Rows from block 6 of the audio encoder, named by matrix and row number. Rows with one number belong to one channel. Each number is 128 + 32 x the weight over the matrix's rms, rounded and kept within 0 to 255. All counts start at 0.
# convs0: first width-7 conv (encoder.blocks.6.convs.0.weight, 96x96x7), inputs 64-95, a 7 kernel for each
# convs1: second width-7 conv (encoder.blocks.6.convs.1.weight, 96x96x7, transposed), outputs 64-95, a 7 kernel for each
convs0.65 [131 120 140 128 130  58  92 133 124 127 127 196 134 147 149 135  25 133 124 159 130 143 130  79 133 128 122 131 131 122 131 127 116 145 131 138 128 125 128 148 136 121 132 129 124 126 136 128 122 125 164 126 156 127 124  94 129 115 129 134 107  92  79 132  91 106 126 167  82  17  81  65 132 138 129 160 137 144 120 124 128 128 127 133 138 130 123 101 133 110 140 150 108 108 127  76 120 124 128 128 136 135 132 129 142 120 128 126 137 129 133 104 121 120 129 133 117 126 110 161 128 155 129 171 206 101 126 116 134 129 119  72 118 131 120  30 130 137 120 126 131 125 118 121 130 125 127 146 141 133 126 130 124 122 117 132 124 132 139 127  93 138  90 116 133 128 114 126 103 123 128 124 109 117 185 125  91  89 125 130 136 107 136 121 137 140 140 118 124  73 119 138 125 129 126 135 118 124 129 101 116 130 137 123 139 112 131 137 129 106 103 112 138 137 135 131 123 118 127 123 140 126 134 144]
convs1.65 [118 135 108 126 141 128 133 140 137 131 100 136 146 138 255 124 138 134 207 142 118 197 131 123 109 122 104  88 139 132 115 158 134 145 113 126 128 114 132 126 122 102 149 120  69 111 128 133 131 139  62 136 129 125 114 107 128 134 117 118  71 122 132 127 112 120 132 125 131 140 130 134 100  57  40 145 139 109 124 134 129 120 134 134 125 131  85 117 132 137 129 127 120 122 116 129 111 114 127 129 178 144 130 128 125 146 163 131 106 135 150 106  91 129 163 127 131 138 128 148 103  84 182  72 126  99 122 140 143 139 133 115 127 128 131 135 134 125 127 104 121 159 132 117 134 114 135 162 174 140 138 129   0   2 143 128 106 138 134  48 128 165 126 116 129 113 201 134 124 148 144 128 127 123 119 133 120 103  99 149 129 128 180 129 132 127 128 119 121 114 105 119 125  81 132 110 141 129 151 130  43 167 255 117 128 130 144  57 101 127 155 140 145 133 136 133 122 129 129 120 134 130 115 100]
convs0.66 [152 132 133 206  99 158 125 125 132  85 138 222 128 102 132 127 119 129 122 125 111 111 155 121 131 133 100 157 160 133 139 129 181 116 255 128 133 126 155 147 146 150 128 113  41 139 126 119 133 128 118 137 114 137 132 124 146 124 128 119 130  21 112 128 141  67 127 117 100 156 110 140 154 116 132 164 132 131 118 130 142 128 138  81 139 129  85 141 132 121  93 129 130 141 134 139  89 124 138 128 133 120 128 128 136 135 111 122 129 112 134 136 155 126 128 140 132 165 127   0 137   0 131 150  28  43 140 120 111 103 100 104 110 116 128 121 133  56 113 109  74 126 123 120 116 144 255 106 120  72 158 127 116 245  94 143 130 134 126 129 127 129 255 125 194 141 110 255 123 116  85 117 128 110 148 139 150 130 115 130 130 131 226 146  88 100 139 123 134 117 116 134 136 135 135 128 140 125  52 128  55 141 111 111 129 117 141  16 120  84 123 128 128 125 135 127 146 136 139 114 129 117 147 132]
convs1.66 [111  92 136 127 130 127 133 140 134 154 128 130 140 135 136 153 118 130 134 135 124 148 131  95  99 114 144 224 130 154 120 138 135 128 134 111  81 126 143 139 106 167 135 141 125 135 118 121 133  88 128  25 127 110 127 156 151 125  97 110 145 127 152 110 147 121 142 123 141  27 148 127 130  71 133 136 113 129  99 124 133 137 105 125 139 160 134 142 124 128 119 120 148 145 101 123 130  94  95 126 123 113 130 129 128 125 180 130 126 135 121 124 128 121 143 146 118 130 127  92 126 171 154 177 139 126 147 140 106 107  96 129 151 147 129 133 126 110 139 122  89 125 121 126 149 130 127  66 128 125 123 166 126 127 142 147 133 125 105 128 116 130 137 126 117 189   0 133 120 181 101 157 150 128 129 115 131 123 141 124 130 130 126 137 156 128 100 238 136 119 133  10 146 122 126 114 154  90 116 154 174 107 135 113 129 128  68 152 112  67 142 124 132 217  93 150 126 131 124  71 101 123 113 110]
convs0.67 [128 130 131 170 125 146 131  74 138 116 100 127 134 132 116 131 126 155 255  97 104 128 113  65 132 125 139 117 117 126 126 104 167 137 128 170 144 129  95 126 124 126 122 131 127 112 123 151 126 128 129 137 130  61 123 142 150 117  63 143 125 116 128 133 162 135 134 121  68 115 109 125 128  95 137 129 115 131 137 139 125 129 127 162  86 118 131 229 132 123 137 123 189 158 136 128 120 186 117 126 123 130 129 150 145 132 123 129 127 129 131 111 138 134 113 110 137 147 127 131 134  91 129 136 123  65 131 108 192 129 146 106  88  37 126 134 104 191  84 198 202 131  83 133 129  91 130 150 127 105  96 125 145  93 128 120 127 138 126 120 141 119  89 153 113 133 227 135 125 123 161 111 107  87 125 118 106 140 135 167 120 138 128 105 123 125 165 133 115 128 126 122 122  75 143 129 153 137 131 125 126 120 121 120 128 162 126 127 122 119 145 118 127  81 125 132 132 130 105 127 126 149 123 123]
convs1.67 [157 128 153  97 137 130 135 129 138 105 126 135 118 131 127 151  53 147 128 135 120 143 128  65 124 133 114 133 137 130 121 144 131 140 113 140 195 128 124 130 126 114 111 117 133 126  83 128 124 128 127 128 122 128 145 122 145 132 117 105 122 143 146 128 157  56 135 144 120 142 131 142 135 154 116  97 155 113 120  97   0 122 126 130 130  98 122  82 115 219 128 123 136 129 121  86 101 135 137 131  69 129 129 152 134 123 141 138 103 106 112  64 134 111 129 130 116 125 128 143 125 128 120 160  69 120 121 123 128 141 137 119 119 142 165 115 130 117 131 124 116 134 140 158 130 105 132 165 134 105 122 130 136 172 116 127 130   0  76 117 255 118 142  86 135  53 133 157 123 109 121 118  94 129 181 126 162 127 129  91 122 128 119 127 129 108   0 126 123 115 107 140 126 142 160 123 116 182 134 134 126 130 136 124 135 130 138 128 128 128  94 120   0 123 138 151 118 129 118 118 114 132 147 130]
convs0.68 [124 202 138 134 102 129 127 148 134 136 128 161 137 132 127 138 129 151 152 124 126  77  99 116 125 133 135   0 132  94 130 134 123 133 133 127 131 119 147 173 165 122 154 129 166 142 111 111 123  11 137 127 165 130 143 122 127 146 128 143 127 129 128 128 133 128 139 129 139 151 124 128 123  90 140 126 126 128 123 131 156 133 100 137 143 118 120 152 122 124 154 102 126 135 140 114 103  99 144 129 130 132 129 129 127 115 101 126 123 129 127 127 112 131 114 136 130 123 126 131 209  28 140 129 137 120 128 116 137 122 121 124 120 124 126 137 137 125 125 126 205 175 137 132 106  91 124 129 219 118 128 130 119 130 131 142  47 119 115 107  85 136 127 127 128 134 198 128 128 192 124 100 131 127 112 127  99 138 115 127 124 102 119 128 135 118 135 140 127 123 137 209 133 116 130 134 112 130 126 140 130 131 137 110 134 128 112 127 116 128 112 128 105 132 129 133 128 151 137 126 129 129 131 128]
convs1.68 [141 126 157 128 117 157 201 112 107 139 137 154 117  83 130 128 132 121 126 132  92 124 124 130 129 127 109 163 128 127 120  39 125 128 122 127 124 105  66 139 128 138 149 111 123 113 121  58 127 131 112 134 113 132 121 131 128 143 162 150 124 145 138 127  86 110 127 238 131 126 128 145  81 103 135 128 125 127 124 132 128 164 164 117 151 119 114 107 125 126 109 131 133 128 129 145 127 115 131 121 129 116 129 133 132 128 188 134 129 157 135 160 140 133 128 140 102 128 213 129  74 150 100 135 123 165 132 112 112 137 122 126 205 178 125 101 131 121 121 130 144 207 130  84 124 123 127 135 141 136 121 120 136 127 133 163 128 133 155 131 146 139 121 134 136 124 135 150 125 130 136 137 107 128 103 131 137  94 138 132 134 128 123 116 117 132 106 116 122 124  46 121 136 140 116 128  98 153 146 131 209 129 149 122  92 112 144 118 128 121 156 142 127 114 110  65 110 137 128 134 104 139 132  72]
convs0.69 [135 133 137 135 104 125 137 129 138 135 136 144 111 123 181 143 123 125 130 117 148 122 133 136 132  64 131 128 122 126 126 115 129 129 115 119 154 178 144 128  97 113  98 116 135 113 153 116 150  89 110 120 132 180 155 126 140 117  54 127  85 103 129 123 113   0  70 115  44 129 135 171 123 123 116  34 128 116 123 108 205 139 125 127 136 133 129 137 123 153 107 113 127 120 129 128 102 131 122 111 135 143 120 136 123 131 131 153 157 120  96 129 130 121 131 128 130 128 131 124 139 140 151 124 124 124 172 128 121 115  89  93 132 145 123 129 135 128 133 156 160 178 114 130 131 111 103 101 142 113 132 118 140 125 109 125 129 127 123 122  57 150 117 136 126 143 132 122 129 130 106 120 127 113 134 119 129 133 130 130 127 129 127 124 125 156 155 114 112 127 101 121 139 119 137 128 128 131 128 129 127 129 149 126 124 133 134 130 130 123 119 128 139 203 141 137  32 135 143 129 152 117 127 112]
convs1.69 [108 138 129 122 132 129 129  92 126 131 130 125 125 128 124 128 130 134 128 118 134  99 141 150 127 126 135 128 117  56 120 134 131 127 177 108 116 131 126  96 130 139 107 135 130 109 134 146 125 150 118 117 143 130 118 127 101 126 128 133 110 115 128 134 122   0   0 124 135 158 132 132 118 147 114 137 132 123 131 138 124 106 164 122 103 132 128 122 158 155 123 117 129 122 118 124 140 145  86 145 133 134 126 135 128 144 134 151 139 149  58 135 110 124 133 123 141 131 137 109 174 130  89 130 129 134 113 133 138 136 176 120 119 143 146  83 128 139 134 105  87 142 196 136 107 130 130 132 171 122 121 138 108 125 126 129  92 135 132 105 125 119 132 131 208 122 120 133 126 125 124 142 126 134  78 131 147 130 120 126 129 125 128 127 128 141 124 125 143 111  85  74 131 167 163 126 119 118 158  82 122 135 143 133 109 129  99 146  91 124 146 137  79 105 241 128 131 132 134 126 184 127 130 126]
convs0.70 [129 133 160  58 127 128 117  97 111 125 137 136 157 127 117 131 129 169  74 128 127 158 132 124 141  97 129  71 123 142  49 140 111  69 128 141 111 124  82 132 131 102 127 170 114 134 104 147 130 111 112  88 134 132 131  99 100 144 135 141 123  96 120 127 140  77 132 182  66 128 132 131 122 125 131 204 153 124 122 140 137 129 145 132 140 155 131 122  42 123 120 124 129 125 147 120 135  51 127 115 147 108 122 133 128 172 228 146 153 125  98 128 128 128 135 124 152 154 147  46 239   0 255 128 168 131 112  90 127 119 128 127 157 127 143 139 131 134 144 155 130 124 149 138 124 120 145 134 136 131 126 116 126 131  76 150 100 142 125 110 157 152 126 133 128 117 129 121 132 111 123 128 124  68 127 144 249 185 112 120 131  22 233 153 121 125 159 111 130 104 155 135 140 139 131 128 131 139  75  56 142 132 134 131 107 119 129 126  96 209 118 121 124 137 138 127 114 127 121 167  62 133 133 125]
convs1.70 [183 121 125 129  79 171 209 134 135 132 135 128 116 138 131 121 190 133 125 127 128  77 132 148 155 233 119 166 204 144 121 130 152 124 128 137 127 125 127 136 146 120 139 104 115 125 137 128 128 147 123  86 135 133 126  84 148 132 124 135 125 136 142  80 131 143 128 126 128 129 119 140 110  97 110 105 140 106  68 150 128 132 132 129  90 120 207 147 132 100  90 141 140 144 123 137 103 178 115  99 142 135 159 129 123 139 118 139 207 129  78 115 117 128 153 133 112 195 175 133 109 127 110 137  60 129 134 111  92 119 173 138  81 143 136 198 149 134 135 112 129 136   5 132 132 124 130 127 139 105 117 126 139 118 161 126 124 139 142 123 125 120 138 145 121 129 111 132 113 144 122 118 116 144 139 158 130  63 127 126 124 156 139 135 124  76 159 139 122 203  78 133  91  91 122 120 132 128 127 153 124 133 144 132 150 129 192 126 129 132 131 104 136 120 124 123 131 125 132 133 132 134 118 125]
convs0.71 [124 112 116  60 124 128 104 128  90 129 123 151 126 121 126 124 136 136 127 123 136 146 128 128 125 128 133  66 124 136 137 132 135 127 141 119 186 135 146 137 133 111 110  64 131 129 177 127 137 124 115 122 142 210 118 147 121 129 123 163 255 255 134 123  10 121 137 191  95 201 168 128 123 121 129 116 113 153 112 130   0 169 128 141 236 129 143 105 127  82 154 101 127 117 136 137 159 140 135 149 140  15 112 120 138 131 241  92 121 119 151 105 128 119 128 137 125 138 128 121 130 113 130 174 130 176 126 119 102 129 206  99 130 131 124 119 115 122 129 126 129 128 121 134 160 101 127 138  92  87 100 151 130 118 142 119 125 136 127 123 151 150 154 126 135 128 145 123 194 120 127 124  96 119 135 134 140 125  89 123 105 104 128 124 141 142 135 130 128 137 135 127  42 131  68 126 183 122  80  82  93 128  98 130 134 134 132 140 117 149 145 139 122 119  93 143 135  87 120 133 117 144  50  93]
convs1.71 [115  57 109 135  95 128 120 130 127 134  93 110 127 124 134 157  66  70 128 114 215  94 111 111 127 135 125 129 184 153 123  76 118 112  24 121 118 106 138 107 108 122 136 102 162 130  31 127 101 127 154 143 131  84 128 158 111 125 111 140 128 141  97  68 154 139 131 110 128   5 124 139 176 127 144 157 149 114 128 165 255 113 129 162 124 175 129 135  86  97 103 140 119 132 128 129 129 123 119 120 108 113 117 123 234 125 128 121 124 130 115 120 113 162 108 130 144  93 128 122 130 115 141 124 126 151 131 102 113  85 142 135 131  93 142 130 133 128  99 132 131 139 114  98 136 134 134 196 149 144  27 100 127  80 135  99 133 196 113 127 154 131 101 119 116 126 127 134 114 120 101  93 131  99 131 105 114 126 135 104 143 123 123 131  67  95 134  98 131 130 152  83 127 120 114 127  91 114 143 107 126 138 136 132 129 112  92 125 117 121 134 138 137 125 155 140 137 124 131 119 125 139 131 126]
convs0.72 [117 122 131 131 151 158 116 131 128 150 129 104 118 125 143  79 126 186 165 110 138 135 129 125 134 114 152  34 163 131 137 133 133 123 131 116 117 109  93 109 126 126 125 186 141 128 121  67 117 140 128 128  70 116 136 145 142 128  72 102 100 141 112 147 130 123 104 118 255 127 130 103  27 128 127 165 197 132 122 127  73 111 166 132 157 113 132 121 103 143 159 123  76 123 138 128 132 143 128 240 133 129  88  96 166 143 103 173 114 176 141 137 116 175 129 125 109 128 126 132 147 124 113  78  71 128 132 118 112 127 123 130  67 132  90 108 210 214 137 105 121 129  55  94 226 108 122 121 123 147 144  88 124 128 123 190 146   9 125 141 148 155 151  91  93 120 114 185 126 130 102  94 128 123 151 125   0 124 142 118 125 127 125 170 119 110  77 127 137 160 121 116 141 130 140 122 127 157  82 128 128 121 134 151 129 135 145 130  90 149 146 137 124 140 121 126 141 117 101 126  86 129 111 115]
convs1.72 [119 121 144 126 124 125 129 118 104 121 121 163 125 141  98 121  87 128 255 255 160 152 132 127  73 130 134 125 127 130 154 121 131 152 121 244 149  98 127 129 127 148 130 133 118 127 136 177 146 131 133 104 106 136 127 130 132 111 143 151 118 131 122 138 148 138 128 122 119 112  58 124 119 128 129 121 124 110 128  96 134 129 102 149 129 125 127 153 123 131 121 153 111 129 126 130 132 118 145 104 125 149 127 131 125  98 123 125 128 132 137 127 120 143 102 146 148 124 121  51 144 127 115 217  97 144 131 141 132 192 119 145 130 215 130 113 127 164 182 129 124 143  61 234 232 126 130  86 181 138 131 136 133 177 132 100 140 120 124 101  52 101 149 118 127  54 116 163  84 116 140 106 125 121 117 108 135   2 178 156 255 125 126 129  99 123  89 130  71 135 122  91 124 147 129 203 132 149 106 173  85 225 157 113 130 130 120 109 123 134 106 149 147  63 106 120 133 164 111  91 239 141 115 137]
convs0.73 [132 130 146 128 129 121 161 122 131 131 127  81 115 126 117 140 113 111 117 148 119 134 128 128 116  95  64 135 108 117 133 128 131  58 122 147 161 123 126  59 117 146 130 133 165 115 118 117 112 151 163 147 155  21 103 134 167 116 150 197 129  94 153 135 129 159 126 127 132 127 128 129 134 146 109  97 126 125 125 168 138  62  51  80 127 136 136 131 127 142 128 225 118 129 130  90 116 151 129 124 121 115 125 123 110 122 133 135 143 136 136 101 131 125 130 125  44 152 254  74 110 115 118 126 125 122  78 101 128 129 159 119 101  60 134 232 144 132 128 134 124 105  64 143 132 181 183 107 131 128 127 134  96  95 105 133 133 183 128 133 126 118 137 166 162 127 133 124 118 129  88 136 131  97 128 119 138  58 133 122 126 121 133  73 129 123 150  54 105 129 107 162 110 120 154 133  92 135 130 105  85 113 151 128  91 125 217 130 129  87  91  86 129 127 129 131 115 136 195 132 135 147 124  50]
convs1.73 [129 128 115 125 132 125 170 192 151 126 125  99 101 127 155 124 127 137 128  51 116 169 109 120  95 118 127 144 167 148 132 116  34 131  95 120 130 126 123 132 105  38 133 122 141 152 156 116 138 116 140 142 134 127 138 127 114 120  96 119 127 131 121 143 127 123 129 129 139  97 145 122 132 123 181 122 126 134 127 118 110 127 121 132  96 121  70 139  96 121 131 165 122 138 123 145 121  84 140 126 132 131 137  79 126 149 142 156 123 147 137 135 134 141 174 128 131 118 120  44 136 135 151 125 197 141 136 147 126 128 111 129 127 135 104 127 155 134 121 133 129 119 128 143 126 130 152 159 137 159 125 128 121 116 191 154  30 115 175 120 127 130 128 128 132 124 134 123 146 124 144 115 120 124 123 132 119 128  98 198 104 126 155 122 117 128 111 161 131  90  88 107 139 108 155 163 123 134 119 119 163 124  98 140 130 155 119  84 126 133 125  82 125 170 133 130 122 125 129 131 102 133 129 130]
convs0.74 [158 152 128 222 142 137 163 174 126 127  96 131 128 200 146 109 126 127 133 108 145  74 126 135 127 118 128 101 144 130 130 126  92 106 124 154 166 130 123 127 167 129 123 232 134 162 127 122 120 126 101 125  40 125 137 136 129 125 127 114 141 139 140 120 123  94 129 138 140 168 124 122 124 108 117 136 153 175 127 150 128 135 132  96 118  93 127 125 117 132 133 126 127 136 132 130 136 122 132 129 118  59 131 123 127 127 122 108 132 136 139 130 130 129 132 128 126 119 141 128 127 128 129 115 128 126 129 138  93 121 119 148 127 116 127 124 131 125 118 118 118 130 141  90 112 115 146  99 131  89 118 170 147 135 128 162 182 127 120 125 143 112 123 158 127 128 112 122 110 121 132 141 130  70 107 161 137 128 130 124 192 130 133 128 128 125 124 118 126 126 110 130 130 131 131 124 153 131 127 129 150 137 136 152 136 129 135  89 133 169 129 131 126 104 122 128 127 123 118 147 159 131 127 128]
convs1.74 [139 125 130 122 128 100 112 128 130 104 130 127 100 128 132 136 130 124 112 135 121 128 139 120 123 132  96 209 142 124 119  32  81 106 140 131 125 125  81 125 127 144 125 119 134  97  98 126 137 123 145 116 103 168  74 132 138  68 115 125 116 130 123 127 127 135 132 136 143 122 129 127 129 126 107 121 127 128 123 129 124 111 124 126 112  81  91 131 123 177 185 150 115 124 122  92 142 141 107 144 127 132 123 159 145  83  97  92 131 102 116 142 134 126 128 130 134  95 128 128 213 128 125 125 137 157 128 146 126 146 125 142 151 146 119 129 122 118 130 128 177 131  95 128 128 138 128 129 130 114 171 127 132 211  61 130 142 129  95 127 174 121 126 113 119 117 172 192 120 119 155 128 119 139 117 126 118 135 133 127  98 114 123 120 105 104 118 128 127  67 122 128 142 181 123 117 102 147 126 123 132 131 115 125 132 126 132 137 122 131 121 101  99 120 126 118 134 133 130 135 127 124  71 130]
convs0.75 [135 125 128 124 113 145 130 135 181 121 110  58 127 147 134 127 125 113 123 120 137 232 160 130   0 132 132 134 126 134 112 134 103 126 125 129  94 180 156 122  15 141   0 126 147 163 133 189 147 126 112 127 131 130 103 115 135 140 114  67 145 176 229 150 135  80  70 116 132 146 135 126 119 125 119 134 155 172 107 128 144 149 112 138 118 124 117 168 119 133 116 145 130  57 109 123 142 202 150 122 121 176 131 128 117 148 141 129 125 130 124  48 130 118 123 121 120 118 113 123 126  88 113 133 121 130  94 129 118 127 128 125 255  99 129 128 157 130 149 104 156 143  11 104  80 139 249 163 122 111 125 120 126 135  60 134 130 179 113 156 127 106 138 117 126 129 125 161 127 139 132 130 126 132 133 124 124 113 134  96  99 129 126 126 114 132 133 132 135 122 120 131 121 141 133 112 126 118 129  96 122 138 146  60 115 123 129 145 105 109 127 106 123 128 131 107 128 103 166 123  98 156 165  98]
convs1.75 [177 114 138 139 105 149 164 135 103 133 134 128  87 124 119  92 130 161 141 121  88 130  56 123 130  72 128 133 122 147 144 132 132 119 127 142 129  99 123 120 152 123 132 108 134 152 134  91 132 126 159 144 127 154 134 126 145 128 130 130 176 110 135 128 123 142 127 144 156 107 115 226 133 132 129 138 151 127 133  59 128 135 123 155 127 151 126 131 137 131 206 120 119 126 122 117 128  45 124 134 130 138 115 115 132 122 123 170 136 128 118 129 136 126 145 132 104  36 119 133 125 116  94 128 150 101  96 100  91 123 141 110 133 164 136  95 132 114  69 130 143 169 128 144 176 134 121  49 143 142 119 128  64 132  77 129 163 126 138 148 137 166 119 137 140 183 124 134  85 128 114 144 132 208 125  81 140 132 114 180 138  85 117  73 153 132 189 144 165  96 171 133 139  91 143 137  24 126 157 186 124 112 153 134 168 127 128 123 127 120 119  44 177 125 129 139 148 113  90 113 117 127 127 128]
convs0.76 [113  75 128  82  97 108 120  60 137  78 105 150  81 131 113 110  96 141 131  41 120  12 140 149 121 104 105 125 125 129  98 109 115 107 159 194 130 130 134 127 174 170 124 128 128 119 115 203 141 114 133 139 109 129  67 105  99 150 112 132 242 133 125 110 188  73 131 106 159 144 162 111 145 119 120 142  94 130 105 123 129 136 125  71  92 136 126  99 134 130 187 174 125 135 129 142 123 195 104 119 187 148 152  93 120 234 125 136 139 117 121  93 108 125 216 174 119 127 123 255 128 255 130   0 130   0 127 101 137 126 109 155 125 112 125 100 130 122 158 119 159 130 126 124  73 128  64 137 101 133 122 139 125 105 128 152 197 116 156  67 183 121  52 124 120 123 114 170 150 129  55 120 134 123   0 127  94 126 135 123 126 131 122 116 154 123 147 123  98 132 149  90 123 110 157  56 140 122 125  91 138 100 132 168 109 129 143 154 133  68  89 129 123 186 129 124 125 153 131 108 131 123 242 131]
convs1.76 [115 114  30 126 126 152  99 124 115  99 125 130 130 128 165 122 145 109 131 140 132 126 142 147 134 128 115 128 157 134 118 111 127  60  66 110 150 123 134 150 127 135 111 108  93 184 136  81 113 190  82 126 103 127 124 124 132 115 129 146 132 131 148 255 134 122 101 123 129 125 121 140 141 126 134  84  84 122 116 170 130 131 122 121 209 184 102 157 180 130 164 123 142 109 130 140  96 125 134 130 127 125 131 149 130 144 116 131 127  96 127 139 101 118  99 127 123 181 255 255  83 255 142  75 249 133 132 130 103 125 142 142 132 128 136 117 122 123 110 122  93  88 149 128 128 111 129 164 135 127 117 135 112 159 128 136 123 164 128 123 126 108  60 142 122 140 131 108 168 128 132 111 122 102 113  21 116 141 125 127 132 227 131 141 111 124 136 124 128 147  16 117 155 136 158 134 121 128 129 111 128  82  91 132 123 108 123 130 126 128 119 161 128 123 134 125 126 141 122 130 116 122 131 124]
convs0.77 [ 76 129 118 120 119 140 115 133 132 129 112 126 128 119 181 155 121 122 128 139 129 151 132 109 127 135 131 127 123 126 142 175 149 129 125 137 156 124 141 137 129 128 127 129  86 129 147 201 124  63 151 147 140 149 155 133 134 128 128 113 128 141 127 135 122 109 117 129 128 117 131 127 132 125 131 135 117 160 152 127 132 142 130 151 160 141 124 101 159 130 149 134 126 107 133 133 154 134 108  67 134 193 163 122 113 111 125 133 134 123  79 106 242 135 120 124 121 131 138   0 117  63  85 132  91 134 124  86  99 124 137 154 104 146 117 215 135 109 124 138 134 119 133 127 148 128 131 141 145 127 127 134 116 130 127 126 110 132 209 132 121 133 131 119 132 130 132 128 128 111  96 130 148 130 139 114 127 130  45 122 188 121 129 126 146 134 132 111 129 122 126 129 146 124 120 122 128 123 132 133 138 119 128  92 149 134 143 108 129 100 169 127 125 125 128 130 155 128 131 131 129  98 128 125]
convs1.77 [107 117 132  99 123 136 127 129 136  16 126 137 194 125 103 133 145 134 154 127  82 121 126 106 115 124 137 138 129 128 128 130 127 119 131  77 170  95  76 116 111 127 166 129 132 129 131  79 132 127 130  99 130 127 132 133 115 130 144 145 131 157 126 128  50 117 149 174 150 114 128 104 119 111 128 125 117 124 152 130  92 120 126 136 116 169 118 151 114 153 124 133 131 133 136  86 137 123 130 119 129 132 125 127 128 133 186 130 132 128 135  62 128 129 123 155 131 128 133  31 128  12 122  81 170 131 110 122 128 133 129 129 131 110 102 136 153 131 120  94 131 130 113 108 122 178 121 125 176 122 144  66 130 137 109 143 136  68 106  92 118 124 132 145 120 135 120 128 151 127 114 122 125 130 121 125 125 132 130 138 157 148 115  96 126 127 117 117 108 145 163 150 129 129  46  91 204  91 140  91   0 149 135 189 110 139 123 224 101 198 139  91 153 194 123 164 115 124 135 132  81 150 137 115]
convs0.78 [147 188 121 125 122 121 125  68 134 136 219 112 167 140 114 127 127 141 135  59 127 132 143 145  80 121 122 131  38  66 132 203 128 153  68 147 126 124  77 134  93  92 127 130 126 132 129 131 151 172 122 103 121 111 147 127 149 116 132 121  95 115 162 255 179 141 127 122 116 117 121 170  96 141  80 126 132 142 122 139 123 174  88 151 148 136 138 118  98 128 143 111 133 155 123 141   0  94 233 157  77 119 118  34   0 127 151 134 136 119 126 116 116 141 159 117 116 143 105   8 125  27 129   0   0 140 129 116 126 127  95 114 124 182 138  79 104 124 160 120 136 158 139  43 126 131 130 111 130 136 131 106 134 107 167 130  69 151  76 199 118 107 131 126 121  70 171 139 129 166 123 128 103  64 117  91 105 117 124  43 133 128 128 129  99  89 133 112 157 144 117 140 158 127  65 124 113 125  42  82 122 146 120 131 131 129 122 145 118 138  92 132  94 107 123 132  67 105 136 127 133 124 162 104]
convs1.78 [128 130 106 132 123 120 119 128 199 229 130 121 136 219 142 188 148 128 100 123 129 140 135 127 129  87 104 131 126 108 124 153 104 137 130 130 148 116 120 129 172 151 131 122 101 212 131 127 129 127 127 123 121 104  76 222 130 148 147 137 110  94 150 121 131 124 133 137 119 129 120 119 126 148 129 118 104 231 132 134 124  50 178 139 115 119 115 117 123 131 150 143 190 112 118 110 104  96 195 122 120 128   6  94   0 128 146 138 162 144 112 127 182 143 103 129 146 114 126   0 165 121 133 115 130 114 159 117 116 126 112  90  93 108 126 213  86  81 137 136 120 115 128 127 132 177 123 134 155  96 121 138 127 132 141 130 150  16 145 132 112 123 125 122  70 117 120 123 110 107 129  77 201 127 130 120 135 137 131 110 131 132  45 131 113 128  86 125 145 139 128 122 138 126 145 114 121 115 130 123  99 127 177 148 123 135 164 178 146 111 172 136 127 130 117  81 129 152 121 130 129 158 153 125]
convs0.79 [124 141 141 120 108 135 137 136 129 157 133 147 121 125 121 128 127 128  62 126 104 189 125  93 113 103 115 131  99  71 255 135 112 125 126 124 110 141 135 125 122 119 137 119 117 129 128 147 137 125 221 135 173 135 108 104 141 126 122 123 119 125 128 144 148 129 162  69 128 133 150 150 198 125 129 124 123 118 126 151 133 122 127 127 126 219 174 200 125 137 122 127 147 197 124 109 126 106 129 135 129 112 123 128 140 123 126 139 125 129 128 103 164  99 138 131 131 128 143 126 146 136 132 128 135 157 142 238 183 119 199 140 133 108  14 130 145 104 120 145 134 116 122 130 119 148 126 138 141 134 130 152 141 162 127 177 153 123 135   9 128 130 214 114 142  93 132 130 145 145 129 152 142 149 121 177 126 128 122 104 122 126 124 150 144 122 119 120 130 255 126 143 131 255 122 117 124  73 128 109 118 129 119 177 125 115 117 121 131 133 128 122 128  94 130 128 134 126 178 127 127 141 255 179]
convs1.79 [149 123 156 140 128  63 127 127 124 104 120 131 142 130 130 122 125 105  94 118 124 125 111 108 108 127 139 125 119 133 163 134  58 135 126 119 255 141 148  52 121 100 125 126 124 124 129 146 123 125  56 134 130  71 141 139 112  81 132 116 127 125 125 114 225 160 134  79 125 150 128 144 139 121 121 167 113 131 127 127 104 126 118 135 255 136 127 109 106  41  60 150 120 119 132 128 130 127 132 119 111 121 129 122 181 167 123 134 122 151 126 142 128 116 158  41 134 217 120 148 124 148  96 180 120 131 217 127 155 156 127 128 121 129 128 124 129  90 122 141 130  86 123 124 120  93 103 145  71  93 117 130 132 119 141 195 128 126 110 106 127 125 198 146 117 130 102  70 147 121 131 130 130 118 132 146 145 128 124 127 135  94 130 128 128  70 130 132 139 120 130 120 128  78  62 113 121 143 129 236 138 120 126 116 179 122 126 124 112 132 129 152 122 129 139 110 124 157 110  88 127 192  99  99]
convs0.80 [134 129 255 255  81 126 127 125  90 133 128 125 132 104 133 146   0 255 123 141  97 138 127 136 122 124 143 107 160 136  72 107 132 126 105 139 134 110 125 111 122 135 130 113 101  80 136 143 132 225  64 122 114 133 161 108 124  81 118  72 136 128 135 111 138 124 132 133 129  59 130 112 111 127 144 113 120 155  91 130 169 138 129 150 154 121 134 176  91 113 100 116 132 126 129 156 130 134 124 121 127 125 128 125 132 153 130  67 125 130 112 123 129 127 117 125 136 143 104 100 109 107 146 136 124 128  77  84 106 122 177 135 112 140 125 231 181 119 190 127 143 109 166 255 124 102  84 154 119 150 131 211 128 126  80 127 137 128 134 128 130 126 103 177 151  76  88 199 120 125 126 126 131 120 126 136 140 121 102 110 120 116 119 109 134 119  74 133 137 125 118 127  48 132 128 126 123 138  98 139 154 133 114 184 133  87 123 109 127 135 102 130 201 133  80  93 126 255  81 126  43  59 144 132]
convs1.80 [130 143 169 116 109 149 129 139 120 141 127 126 127   0 106  42 150  47 197 123 182  91 160  92 130 129 120 125 122 110 100 130 133 123 132 144 125 128 125 123 131 185 152 127 129 121 130 138 134 199 102 150 100 119 125 136 113 122 115 143 107 137  11 139 132 137 225 143 120 150 120 139 130  79 103 120 123 129 125 126 128  77 134  23 159 111 106 155 132 120 128 131 124 150 135 128 112  84 155 123 130 121 116 125 124 121 127 132 141  13 164 136 140  29  79 119 121 139 140  98 132 127 124 113 170 161 167 142 144 132 139 193 123 126 120 118 159 137 114 132 121 132 118  43 187 121 129  86 169  96 126 124 124 133  77 208 125  93 149 123 140 115 114 117 118 130 178 130  83 170 147 121 132 152 139 135 133  48 127  79  76 136 135  94 126 129 139 146 124  60 117  99 123 118 172 120 121 113 120 130 124 129 139 128 131 122 100   0 140 122 131 146 124 134 135 215 130 128 124 155  74 122 128 126]